python train.py --dataset="microscope photos of single blood and bone marrow cells" --hidden_act="gelu" --expert_mlp_ratio=0.25
Rows from block 3 of a small self-supervised image encoder, named by matrix and row number. Rows with one number within an expert belong to one neuron, the router's apart. Each number is 500 + 25 x the weight over its row's rms, rounded and kept within 0 to 999. All counts start at 0. Numbers have three digits each.
After each expert's rows are labels from the 100 images, of 14848, where the router gives the expert most weight on average: "top examples" is what is common among them. Only what is clearly more common there than usual is listed. The data: microscope photos of single blood and bone marrow cells. In brackets: how many of the 100, against the usual share in percent.
# router: router (model.blocks.3.mlp.router.weight, 8x320, trained with AdamW), inputs 160-319
# up: expert up (model.blocks.3.mlp.up, 8x80x320), inputs 160-319
# down: expert down (model.blocks.3.mlp.down, 8x320x80, transposed), outputs 160-319

# expert 0
router.0:516471487489517496458478534469461484535493478505520569449489524516490519487465510528461471496496489508532518508524508550520498455533513474487500483522461482480497506497508526502529544501486517496501550481483535498480500509514548511493512500515525478495474499484553518446472501484511535473491499491497487494506523486504534466519511501485481498458505500516486532467515529491465507477546517488506514508509471435513488461492502493497549529524442490466519502491477480495492507432487483
up.5:489518478534469503509467496506518466521521487501522488521518483514488473484471545539490531426480464491459521517558530516505482501512536523513507477508494500519520472534507486511518505484500490483466515513503493516500489471523505501483466542503479477471515477510452476482509559498496526527482449466551498529450502494473527483470506505504498496531515518462488503506480440494483515501498458502509510493470456502510497487469478497484472506460487541436536491489500527521498468513476520
down.5:513503499525481506474497547495486524478521580524507458465483525499546490483536495515497457541449464540491481494543488489492474486504478512454527482532484506504515519527514481519482482508489531532523488494524484477496516475434514530540529501511494478511494511495493532509504519513557508528537513468514455438505491512484477536518515502493529500551496530502501508511508535509467496508481516449496483492498512523505480466459509536551518504502493491522501508518520489490534507463497564
up.6:503431533494473491489556526544515474476440485523466474494520508466538470530484512473480481445480486466471503476497523511522522505479493508473488468491521463491483467490498495523497560512496522524588529523495481481542530480504474478473448499506475494488543495495501530487529501519485486542503464498443498492485486529520538520509492500503467495455507492516518476513487514469481492508483471507493481499473520523496532526513495453482519498511524532512492499517512494504502514546511518
down.6:472477498509482501477477465498551550523561483545510496491516529506498515501547480505458536480501479515550528488474483511486482457500504466511513504512510537496491490503499532491518485504480501470504534444447497507480492466513499518495540482503489520488517459518494514449500486493529485467490500512487521470491504537489496521556492512521534499509467496471500484470468520516486493534472503478510494501514494511477474479486514530500481466500490511507484466558532522539487487472490474
up.7:504467504522456538508528453522526477507520483463527480480484513466539493489534512475495496488500528466464491514484506461469533503506515503503529501509520497496511481506490485479496502489561465490454521493549518521499520486564469519485494513480511457521499485512491477453480485530534542473499509475499495498544518488482499513471499541499490489531536530497510508446454497473520503561565523527481510499493511472504486479494485533518530479499470486463534526524502511498528507500464489
down.7:524505515476501481478518540493496511451477534553479486479524481486499486495506507555520504506516500510522479494460506454495489525550492518481522454484525515527463493422496558523464495529522472468528493480523470471478531459470497506530455518473481504495477494458473505476434510524506504507527477471519511483510504456496514475516518530478517501541476494487498480521511500508469448484484466524519529513521432482505526499497570499521510506515447468500452480487506497526438530492474507
up.8:427485532494474492519484485515458464515507547543507548528544466512524498463504511461507510497493496507494470509505482469524501512485550532538460506514494496490485518509537505493518522470498521520511515503516535495564500500493489518486487529539494501521463529549524494493527549515494520547503525521506475455494475501493505479493527548456492568527475515562449543549502503448473485498525512486567539504502507467520452515460495461474551497488514487495541527497455507519467492496541479
down.8:465500500452477516516515521500556491488539464491520445524492454504470485466502501513515516483527527527478504470492557501487505492493510510543515516514530538497494483489511474493547518492458502522509468537492479472544519516520507495497537485507480524455540493479512515522535499562511488498481508509501491517484510503494477502520480509455503508486507491492509486566525516478504533502468511470479505494458485450485492478516498538461470548469476556502527514503480532522491489486501504
up.9:513513478489511501464481506514507556488506519483498473466520478509534505502487504457493504562501502523507564532503486524463469556503513477540517500519537500468452500477510506502521508463535509520517497494507511507487467499483490508497465482457502489471507472507516516490462484469468559516476477472477508534490487496477522487494487520546485473502556470464540492532508491509501540467503519476488516490524482521499462518511480458540475460524539467507506577503480497521477529512528502
down.9:475474476448532482474531531494468491493473467520536516491490447526503551529483514496570533503494509481524544448538458512474512496515501487503475511508542521483486507520504481514493484522496480519488470545481505509554493513506499498494480509510447520493460502516513563482480464483523509476522527514492505469495501493485488481484520483485489488514490525509433535469498506474529495505557458474534524503476535492482491531509487505505462494452502533468519485524479464481525465519496491
top examples: cell type: promyelocyte (31 vs 6.4)

# expert 5
router.5:499490494506498526474511490472523511528520511516503503485487533509512507479557519505542527481463541468478482546511505481520520467508468525529481511488483448535493488499513486505481485508473458533498506510525490493475469482531497494526498476492440509522477501508487474492488544507494515486503527518483502511540529509529522514487514524514469523496491486507541448509518507467514515462512516492515471475513515539461552481480504499507501500527514511509469466517544463526541514502522522
up.5:454504511516503488511516507501504540473486469436523488505487515479526531476467516491513492537514501552478460539480491513513536495488474519555524513493515491457493483492508484485523504518489506460533507475487492566521539499509487474482488505494529482514551528492517505505514504488507485505493458515529524485490522441544504494494512530472528512468454501492517509486411485493511533484465511511518477466485498452491515543503529471556544533485510492468527470456526549520475507489513540
down.5:527482501505495465483510532525506499514501536497533491486522533521465470497553480569509488497464521499493501504507457470505490496536490493501512479522522516486495492458496516530512481465511556493481451495525506525474479477485476460497530495499519454467502533483505499496513484512526541497467506499515509496486467546478455515459506482499484470477523510487509517532529543524533531422492520525498492546514528511478513492503496487469505500494501503474456497552502480489471501510484486
up.6:447485468464498514516504470498502491525490473494525507490496518504492460511512496551528482517501470510513510457495486505505530532494540515518509466507522525494477518527502468490449479497562491520505540492525479508495544518473470485484474486506491525482498503473502497520518470531558473501512450488506523514501518464502481501432485508475479527489512518502517458501475512485539515478491518484472528531471503494532445494490491489471520500468458498483482474466541463455499512494549509
down.6:514458533534514516513473488514492497550492509457528480504493521448495547471521474509522489506509498486519471501504469467521501488517517482483493543501461487521494498494483534491509480451468498484493496513480509505543472510494494465493432456474497487535523491524466537534483527508484472494510547482455472525469510436498519539488535503537527485537480497547504522469466523504480534536451469507501493487504537522459503536490505493495565493516501534487535542499508467520488521467514539
up.7:540497455431493516494533465472527513491494494496524519542461496509557484493538489490465468497506549534482541516473561503489520471516444486470477489512508518479501486541515503479494500488508531514502495459502485464474490460484504525513483497493465480493533522512532505520474497526467494528525489490468461508470526509512513501508493488499492508449487470520496543500536440508497504520502510479512520496502482505494476512488491539427517509489534479517482522486509501483472525505503508
down.7:501505504465521513474494528484471501497476493486500463488501497550449469516484479493503484494490430466532493560514529549480511515522531485462504512485509463514530478476502527464506453469558506487479487494507526505501473452504513525497515503495496508483515475444521499477500490527489459518501564492523509517530500503499486472467487530481536518536500461535469480514485487523466531521533517483451538477462495505502487499470491524465505520519558532488511498491487483499519508458499510
up.8:518492490507528510500491499532507499480453500519510522572536466478496542479478482567524544502490520531549475507544521503456551464507510475539536490487474468504493486516517486467497511479449492493486446484517524508538474512487495477532509524468480498509493501473504536493504470513527484520502484490460482519526543510480517506498528494510486508500505530554492465482462520459499550480507533505530506455499502506498483518528481500455472513492497486538527506456512495498508499531525466
down.8:522491501515495524526498520426524500500559488453542480514477493507479531503461447492502483492512512468523492540495564533503494534441510514495499502561513466523445479494463474448476484536511452485498493503477502484507504484530460512507492494550492457493530504506454474513523498466516454506500520507484523494516480491487527535525477488480513490474463454520547503455505530504514498544538523525517471506480490506482494541445539526490488475516512513448470514550489536534493515486462537
up.9:508541528453511509503493485488503508500510524444471513450467484484505470472503500518499456465532493502521482452564507509524478501492498467515505497450469526533496541511489458548490492504519458514475497554487467485469536492491481500446503509510501507487552487489516487501452493466534450498525497501509486507511509482546491521478508479519545487525516516511531506520495468479475484470524546506510524486462468530567517577512523459518517530523457534502470557492519542499499498492494471
down.9:478518487520489493477472516533526484510470539509526513518501492483475476496515558508500510471523486505509501536486534485496487516501506476481477471522518528512524514475491522472555544546495530487503523497579490478489525486483519534443511504502487495512511478520500513519511476475493504504516495510523475496500519460489537459544471488491502443544446479547505499484511478515507501499479546453531518499539514457542458524469483509476499460511448517491475480482505508470507519464535534
top examples: cell type: artefact (84 vs 9.8)

# expert 1
router.1:497481516467453526460490524489489492526505460495485546531555527521523499493498492487463478465491534508518521525507433549471485509500498488485472500499484494440536502529476474494551477506493481478475517502543511511525523496531486535472507515503524489526529503518500515468513513478489481482538524479460520479522475474469480492502501442510496475527519500501530508522499518499472508419502543525491486484510489454511490526496538496491512520442494473527530550472482512502471467499500511
up.5:532483477498501484514503508542519474462478493508466519538517533492508473426493476521504488464488549533530506470483500505494540514531510493457523543522533532492511482555540457527525495490466483549469486479537457490490511529499465495490507509514476483469501523553505524500486490466520452476512504464483481504522526462484522492499535464538485537539522532495506484523494539487542515488496508475491498464465461549498467534508475538499487494466462496524523488538509530496516486514502493
down.5:506488517489503482501514493538528504477463509492509497494485500447451523522516495535479524513536512462543490500509517485477536488519505471489489503494496508491510487514497535498481517538481504475491510531522495496449528522462470519435536506496477496507477467525468469444541528530519512504550482503483523538503507510497489494493518532465506522544518474505463500478465530500502502455524456498477504480462508544458505467506520544519517519535460507501449480520497449516470524489543478
up.6:516516500473540517485531531485498518556503570512462510535462489516473500545510531486524505529516484558468445439486464533500474493521496519484527529478498469528539505480498508489491518507499453466474528487541484457514515470486526484540501471523468465509502500490488503507536466494519471524483528530519537508503498475497513550520466477486459544496508487491492516519456464479449518495537528522523480507499491510517515526509526487489512512511491492495457505536521524497528513477492525
down.6:537500519487438453461501524486453489491495534522500519495478511492535519475511487456469542531497480495503513510464476479541487497494474488479451518516474556482500528495478501495495515491552517561456488462513466487514523433538446475485483508514537482562473512522488465491510473520496508531484514512505510492519484489471500514520478467451497502531483541464509488515471502481505525466511472490561533528528486459496546516456486511472518515487513496534508500528449494532469474491553501
up.7:554477532491487514484527500534530499571506492474490451537501521500503505514466490474484507501524485515494525483494477499492460524546541508535532467517491482498501503526487496531528480496507473454498521502481506461534463527540465575477540519504479501531483577482510463505488523522474524493480527492536503506511479437491528473492527530528517513541477479504489487469501500475515506481509508516456529504516522511537461497488523466534503449496522462458484552509522478522513516541534520
down.7:446492477546507499487498482472508465528520478511484485507496519512519472498524508500578527467460488476489498450522506471494507505480452523491491491479504503536512500473434462482502497482480489515528481493524490466531536477463480481463534534521483493469495490524497501504506451498525471492507475504490479511477520487460520498483489510490477464493439494484524485489480460475473494514504467544481537514490496532509515510526532531482478479542470475470473471539468543528501501516479493
up.8:513507502496498490474525521520464492546480515494480513476502516469448482484497473532522528525544469513513505509505521510501501490547492517515480526522470547514515472459537448513487472461482497509503488507485498476526519487546553460474478514428516495489499492531514502452519532470498482456480502523493509502541521508496519491543500503522541545513528486518512489456508503479478475460511525508507521507536484461484507506531501509472514534506489497500504536504484520453495553483497511
down.8:484545484503452508499515469527531555486438495494482532494481468468497529490514506499509464525446557500527522528507515481523520437509494524509493553514485523474491466506513476510487498532474451482494491473474445508513506479484495542489488519477512521476494505458519467455494509520502470515556504505509522528488503526495525539490491531522455456577528517503528540520501547515468500476559502492512515536478493512464479466491454535523526453521525485483503499476533493462517461512486537
up.9:503499461517482507502522481499496459503454514476487504480467513476478512516493539515500483481503504511525501493484434528493544519544470501497493514490469519560487468536507473493563503489465463489502495518468477500507537520476506511531460514466481502468460488469505517498528485457499519507468501498491522520487511522480551513487517502539543462509531506560467508498479510520461517474542520492550540517484461468506467536499485521507522498472455492482478473486522505483480492502505527
down.9:477570514506525479469496497488512502476527484502492487516482506505451472478467508494504485552485483519484515468534473526520489538490505519509515496507496492505509482467496535503489547464492456488516507494472510530516514454509475502472510500461473527484487546455516526513533497572489510508512492506527450500480489486480490513507486496498498492450547504446498496450448502497460466497483485528546504544470471504489485521534483479478537480551511475563523496519510481490524499509476450
top examples: cell type: erythroblast (91 vs 14.3)

# expert 7
router.7:509480458510465465485499489482506494547496551459517536479515494560505498556451515460489523477526485566470522514483485474500497516465527472494509497528464531483521460518484505492516483474478522492468543487502541476482512583523480490508521489453573513490517479528514490476495528453483473496524521499499490466472452483497484498513504491519475498520510541498512494492508496537487476533504473515493479481449474478523480492490542534522507490466514495481495517490507508497461492464469506
up.9:515537475483537496515495487522516504532515520504446496508512531468506496496490501481485534535505496488548517475518538498524524537451512503521465492534513486508487448499510511529517505512519519497495489490494470528481486515498561531523501497486514499573483479474487509475497443511536462553523530475474491514529487490518508481469489467534507484500483500508495515484511506491496520511486519509511502478483487519481509514492499481504509479554482512497476478503467499508481487477520485
down.9:480479495474457511510510492498454510529540484429474478508519527512467528523499488440540539487482490498524498510506504524471477511475471484458470531516520532521536503492501507502504523527523507474474477499502534519512492480535464541531510477507508508485526510502536517534506487504531460503475483455493499536520478520515450516510526518500498471515478511481523490520478509496487524512484499456468516543496496508521507485461517503518470500491505545433472492492556480503450477493517512
up.10:484461500510455463493468447530498542486496517529579454496455468488489501507504516492497510528518506515526498500483465456443492470458521506507531515481491497495524497478498485455446490416522524494535529538518486518508499500499488526499505495474510442476505512509496495536491511508480503479496513480501491497492473495503480502507498523516488536504469531471465483506531481508446493503477469521497459513545489509515446548497454520511510492534500474499529488491499552498536485463475511
down.10:525484525513483496489479527496491488536494450476464504556509493508525475494494493436519508498494494530505511508503525491476520500486508516462524508542468516465532501522537485476487496534495504434480486507494555507511531523515533485456483504460497526516501534471452532514506530505519480491525480520478448521508468501471478499485523498487505472480538500511553518509526514535520512488497468507548484507466521506511511521526518507520479488472531557519491484517481495466461486459450524
up.11:512516483477507508510569489490522510508490525554483472519486484474504519489494481480484518480517510529492503506495516520491514498514524506502489493483458545435472486500473496483506466508512543475456481456540539522490511468550474515496520523510489497493466528480510503484460490490528503530514438496532458500540504481523531429489496510506489499481478506517532463487505484477490493510526493521525483503503485500514443511478474488502480483501484447484475478488480506531505521451497513
down.11:494507449505496534505511484453509501467466500517494462475450479525533547557521508496453520442480513497529457507517503507529519498491483481525507508504519479501508478485523492524459465513494511489473512539523486513514521501517460513521538474488474493491451507503497480491487475480509515488498546495457495493496560483468521468551488521520492477515490502524537485494480482492503467535486461485477553464498494504439473491500515473508488501489503490482505472480529469484561502490495476
up.12:453500517501491470488515476511500504479492503505511533496464526499556479491500530557509539496554516522500525485490494486493485466464510500441548506496515531455496547468489451481538510443457573496515506514514471561512506544477517508507501498512475490515498526547520523487486527517487538494478474477497514505503516485505532498518441523501475456515505497464449497503512465526527462530498523521458507534506500524522493532483543492520497523502521518446493537526498500460513482516503529
down.12:485476470514447477507505483541540550551510494461502515506519486517496501516510469491515478548465492529511539503506463477491473500498511499490524485469490483458482495505476484490555477507481492460489489507451482507486450534517470544478518461471547505495488481531492515477460519527513496519493510492506501478479519489500511498507496438506523491530515527498504468534478492478479490527531514520511507468503488560525491489533500492517501535468546496479490483520493545539506519493484517
up.13:467504468509507540511502492458514504481521534477515540537471499479491456509528519459536496468470534521506524461551484475486468490509512523525459496482519489514513529495462492499488501474564522551535545510543486499531487491496471530526515530459508489529513488494530522519502492489505448525517509493483464498475507462486484511499472458494518522503483499461482455504521481511462543501521523482521513542463489504559519482474420461489484483511520516493459503502523443518486489485505493
down.13:490491508513498475472480502477521502473507531547472458505521483492492515515518520505491512518508515493487518528537460473492502483499470507485446514453523454498483499539499460501523524484463474479553452469478475484517467546489486533521475484530472538512503583469497524496513499528486487483521521494534501472518498536520542455481506503482489502470533475488465503493505497474511458466496496475446501515521501467536513542501503490465451487485479500495539526513466495490503482518548504
top examples: cell type: erythroblast (37 vs 14.3)

# expert 4
router.4:509511505523535527510529498578488481511516516480508470477481519482477520450517500510471476542491459496501518508539524486487498497487493526506528527496472515505504495520533489577539485535470488558503477492496555534490530482476519507536488526513495519503450476492491493480533484487518516510512485510496510500471571498533516442508537556526525504461490488553499469518486537440494512469456479475516503491467464483502505456460467519469507503496486537489514488478495474443499524479489477
up.9:467491533533520490508512474565499518485517501522502490544491493524489509517516477522533525522482479466504529487529522500507476522515526467513484481467509500496511520497499524480542463515481512494471514489469478496504498480471491474473511518512538469504503512536478501505495517491533505474527446478490506543470550464490493484534473499502500468532474475488519544498521531462492484525513458526478492516529490540508448451455470539502543479497506510488533540499510531532530523490505519
down.9:471464519450503517479517512472488491496497493480510464483509499542447517499504552540440480525498491499516514540481513459539459480491517501478445495520464484528523467510426523466481506526508508455541490523511515497529477507438527513505511462491488520480495477523460497506532511491471511517475468499484479484577492468508517544492494456491469507504511480530501509507473446488503518494491505489510477488518503493506493482539532523474519507483521488543487523491497503453499490459522485
up.10:475482540515509520472525515459504502506500503441491489522522513488441518515519527536517527491495517506469514447511481524505492501509515511476460523461542494530498511469501465546464522504488500506506521442501436493504475482521487495488531519489530486526493532468495497522487524492506486509538515520522461516498508444489505470531466478535523556492517466501493503509461468454528526525480560527526484502516463512478510477534557487491520489467498483516485500484499465467505526488489500
down.10:504504489453467517452491521508508486481481480476497522485538506508549510507494534463471508484495496507503512529484483497477498494518512471505517504545482503478475494477480513552518481490504534521475516528487455513551502506489484508460520491507496467496507500507511468524518529506488529485507472498487532524452505513501481514528478498510509512537499496538481474493471505505473525472526488478517501507513537540517535540483534489515473536519468516526482500465519537500443504528498519
up.11:501493514514538539480501542530466584521497459485477459478504498499469505492491489459494440499494468514505513500507552465518473512523502471529525501520462497497490494501495544537545551484518478553504533526491507486508531510484474479497475486514501498553494532524486497460490511508458516487461514483490525483465527520510502511507510513508470510481486479527508508479471502478490473536502510472450480524501449468502466538494504490530497514462521525532515499537490503521541449503510516
down.11:512475471498495497488536478494514498502501537517512525460484516500513519460561533508531522469502463470475535459531472490521535534465472486475469512503494520521492469503489494512500478496527493428468480489480492489499461484507458491492518496500501487426475500482520485476502495485516547523507513494494499473500465548506491449551552509510512491482499534503465551519503496558522495477498490484484541496487499468519512495504500494483481542532497517467538476482483478498525550496468511
up.12:499492493526527529514547462532512470509494426539530482540516490470527465515499511482494523505560478496503514499475504465518485516523514487469496482492550495491509488464507515505483490474502492491530498484475507518507497501467500521492496507479475445492548455544517498506499468531501473472478482550491499532450520539513498513506546547470491537496501482542484503510500498479563500463497500476520517550529490501473522496513491482524537494505495532504482511490453508516487490482504493
down.12:530499472500516479514504506488504460522509566513488506519463497542504507510484485450472503519499491532548497505552469499480513511453485488542503509450507511501525500499537515479513490506530533548465481520508478495532498543524483479512527501514510493477478509460508485471530468470507520520489515470493519511528474524488510536507470527538498556483496542524495504461509519497474522552528487514482501541519461484520514495485512477455478423461482492478516471513520482468521528538519527
up.13:501481520432532505461439493505491503534509487489485474475457494441476518497515469468519538507492482532490507484509478472517500483501504481511484479515529456506490501444515506503485473486505491535470522494508498457476460513477500485511492514515531515480480562445474504515477509487483502539495439534511545520512545533528476539514498531550467512513513445503493468512525502467537502517531474511512484496493487503531503479528533511495505528506433488464487470507478517513547484453476505
down.13:509514505503525466502468468496482524506510532471469475523485535527532494506496533503470522484522555432515454528493489498491472492488488513554485538526434529492496499533565523516533485470493503512563486506494517496551540523476485484488492456500496518478483477501526550480470461511470517469512493517463538547486473484530475456488533505506514521436505498482477488495531514540457516518490514453483505489514511524473553461490494491468519481524470522527479473453500513504493499506466500
top examples: cell type: artefact (40 vs 9.8); cell type: blast (26 vs 6.1)

# expert 3
router.3:513505490493488448531482507488494474512501506525499465508472484477471487515511512504550510530495532498474481476437504498505522531464455509492507515475556504517517493498498511483495522493516498474530516491487464476522500494482493495529468468520498507525540520496463493510496485515503509534484510491496495514531494490497487518482473520527503480497539547464471512513503458487491487557508488526454509484500503552505473516550494471505485499521527528510474493496500495519536497581510519
up.9:554532520507479489528485510505511542492496519518485468488541498546506484475514526513504509535528490501498522506475473507529499513490495501534496523535476480470547502491463516542508460498462528502522482501526529511480521497481483537508490495478467501525482522524558488492501511506475529495504497497467530479476506451512499483482524522469479469523550570527538505528470526520463527513502474524466466515497481516482480514501446545432497521478428495534540506512517485472519490491545545
down.9:502495518523504519552528480509502478539526489489482491472551518490480491490460498490509485491492531538497516532478525518477499523562480486452455524466522534487489504481510494500507475493520478516538474492539513475472492446496492524494567467453497532477495511476532527535477527559485495553511510497539506515512477496519525550511490479467508527515483507537476463535529501479525510532506485523479504502513481463538530488493489492524447487459494498483434472508470497506493480534453506
up.10:515491463498488451536478554469477527525521492477535505496486522510502542511510499567514487508526486475503513481500543530519496440517480522540481518440541502510440487480520526488494463519506465508515502471497478471491495459526537496498476473498521493478498489495507526496532492525477481474475494522527513486499463554528563520485526488486511452542490493546494510502500511503474490497524484508509495521542502508491474505474468495497542533534482487518492521516528475489474484499463486
down.10:501440500511533494538501519511499484493516543481522507465492535490486467516476535472484501476455518496541480484532485482490459489470485427541517505482466480482496537494524491508527492525501444454484457494520508551540513477489472470506519485541505509481511463557504507496457517520506499485515501504513496468488488506480540554505494476469475506482518531524491471496510523506491460490494493457495469451506498483504503470492535546490530503514466493516482465533506513500511548515465516
up.11:522530549501525511473543443495507532538473466511488496510546501530474492508524514506460538515522513485521517484492506462454491492493536509509500478516501508530454522535503484546469517473457500518491491480514515573456502472506525481514479477573522485498489528519492506514472516538511517457474542498483453485475509508481443490508482466493517498508516474530523559504519467506447483478501496513482499472505527508482495522494457472516492485543532511487502488509530485483514482523513525
down.11:492504521470521496543467448491501507495503499500515467547493462501478452504528510481465516516460517473515507532493454504485474521557522483496502516514505489510493470491500458526523550483519495511480472510471522518531519517516467492487503490580449468492507550500526492512471489497472517493516521501509515464466490517467484496519513518518492470511483503465524494512476498513502463509494502483467493498523494510504490526523493491517459458524513443496549515492502521506502519511508539
up.12:482495516499490472437507504466507487451482497524500466532509434513456517490488505480507463503513498510467451473490465462500474512507473523512535491515503453460539519488507522462486508509463484484498513481516517499503536476505515502497464515520472465517510456483515512492537479474472477558465492524516574443515481522523502508503469550490491449572494509530501492524486492483454483507502496460520481483491530475489525561506542528516548491529484495514515521492517501469488470505508517
down.12:516459512449459493494487471472485490522491525524518483449467497526528499483478518501494466542499476531505525582523483510500497495439499501495480489509496538483518484534472507509530512528544455480520516505484498526487476492497510460472505536522500520516492531500524495513483536513501498520550519447496508498508501525510432465468492512472482477487508484443524449489491501521547500485537436488490511525524528482483529511492529503505517463485477513514529519445486482509523482499476524
up.13:512528527523537499490511465489489510494516487548488490534518484503469488536464480482484502464513468491501500536513515526500436519454496512465474489476541535533520499436476497537478464481473512533503493491467466525455523476519507503518522488535479501544428463485513486511487504499549500524470532530527478469514503560477510523489474488524519490507482510488508460506506482472495516500490463495505495463472455507523547530511481483535521496505489502487476512447482484478526483530521488
down.13:465488453538563485501460507491482500517510526535495485511557495467452541506503510544516479480486514531531470498502473518546510527511484522454528494513480440492497525531473512490495488480494505495497471530494496468500482479518508518501524538451516516476488460495514532483492477483505482553485521464537486508520492450494479505509515539489515462505493501485508539533503536528530508538481488491450478483520478510461473484471528506551520488484483542500492537485491466513485537521486497
top examples: smear: peripheral blood (100 vs 16.2); cell type: platelet (76 vs 1.1)

# expert 2
router.2:523505529503521494495491473502493541472555492485521530465525534544529563537463487515465492495518548476498532498542512478508514431504520522493517481535488505470506490484513504481494509508492498486492490522505504522464442487514537510487539494482492465444516506488543539484487481519523528508513498538515499487477523520511512503525486527484517519481476503458505519497517528541496479494545473492526504552487499498513519498457506507515494480481479476495511478531517522486450518475477517
up.9:493490529498546487535508502460509474482496485487466470536496457498499448491525519451494506492474468468485487518496553484482473491500495491534461499514502519447513495496487498488485458454485530503527523460512537546502507454532505480500498530506524489526470459489485537468496506512500471576523497485517490476510448487485524473488504505490521475493493489515509487511471511484463494520501503548480466516522496517467499488455484490503515496543497543515538499524479475492454508510466540
down.9:470487463525506463500497510505500493493512485514508465515491496506484506443546532516539484528458468515474512512500504499452519516539516558429515463485503483491482502528500514540479508504483493538542441472519496461520508493490516532526540480478436518551517500501478460515506501513505443494522525491521451506494483511482484529466462524534505510515538519500515529505491497482473516483534490519525467508451508507518484449521518513469530502522513485505491493435514514504508476525487474
up.10:508484493502487529497506501525483573502446508508517524512524487454504495510473445482499467534482505524511531481477502488533489565510500464493522497519521450505467479454507485488532459520519493539514496516524474482503515518462515468499503483515491488488514498501503528560563469511517486488522500494468494472495487484523474510465499536506519490554511524472466508480483523532503454490560545463499530501483516503470490505476502528500501490508483479475489480546542536460475487502492471
down.10:490536487527480465445495497499451539485513514448489505535486532500495490485495501499514530494464500493495491503530490481520499478507512532507531503490505482553503528500518489450506540455474472504459490468470510513514508492537482508526539477506494482503509484526510477502476455454467513476483494520483520487525495478522539503483505515555530481482484485508477458524490533533459449498533488572478503501542496494489487512485535469483487496469454518503539540476484495486479476537486492
up.11:483504486491487494532523506458479477492457497521489516502464493547528526502505478531501485505460484485499489522462543518498516489415528504476491466497488514497525460477497519508506506497515510520527497481527491501508516489509539510521475455444484487513469495508481511516505480497488513508506490511524439468469490516567502508494525484441532507507497489510508506531499463531492525505493494485475472543499556511465486534468525472502526503532446497550496480522518517541491528520485522
down.11:504505466508477524506530469491480501527507457482494537502514520497497521497524467489521510517543516441484546479518469496483512468531501494484507495550475522488472493492496516481515476494502478459473514510462490500528532537458523466496491468427508472558497494500500487560520467488479482485486492485458501526513475501507475478502465521510524552521504525489459451490451522465529540510487506545498445492505506512497472515480459480515501492477480541518516494489566502473448502453508474
up.12:510491474479479485492557531582547512494480475486469537520499481519508523479521493535540513530489511523519484496540502501432504491490502513491502496455486511444512507496485530498509509543516520482531490504529471483448512512487463525528471546474501479519504506504461488478502497482525484491547535535522471508515451480526481500501496510531478468474506466490508520511509470490466530529486562516500504494533486517482470515504529533519507490475524516499469500533494464493550542502508490
down.12:518475510508518478524489490516490513496436508466502495508499501480475484466454503521468503468481508497518535532481505510516490458454527490450532516480490509494546516510517457463510510456486528529504514495483539501531491478508476478505492486533503504482476488465512495520486534521482442489498491519527498519477521509525507466497485525479502469487549496522489448505468461505502498505495477497517477485535499486523403558448508513512527515525475506505504476510527531507474525537477579
up.13:508531520450535542517498503520454518485480534512487464493454514490501506503504507496466495502512528480504525462495475482517506509533511502500505509507501484486451502502507521502490469531501495543565474495474563488536544505450508526506475473487530520512458515482481487542511474473505469483524499483499533513486533482502509515514481504498505492498471492512512471479501531426501461470511481437491472507487485504493534491442511514523512497493506532489525456544475511480483534452557467
down.13:480521480502492491511507493532478479542494497481524506483509507481445543507529520484481480470471526499541469524509475490525561507496516464496486492508495476478514460528491538501478495450492501539505542467528520509512510475502519487495506479477486456476504443509507511485504520508514475524479520508548495488527471555488453533560537480506501509478481496477525489530480493531489486488484535458477469519533426547508508521460489492477535479510481515512489508511515500496517496509491501
top examples: cell type: segmented neutrophil (59 vs 20)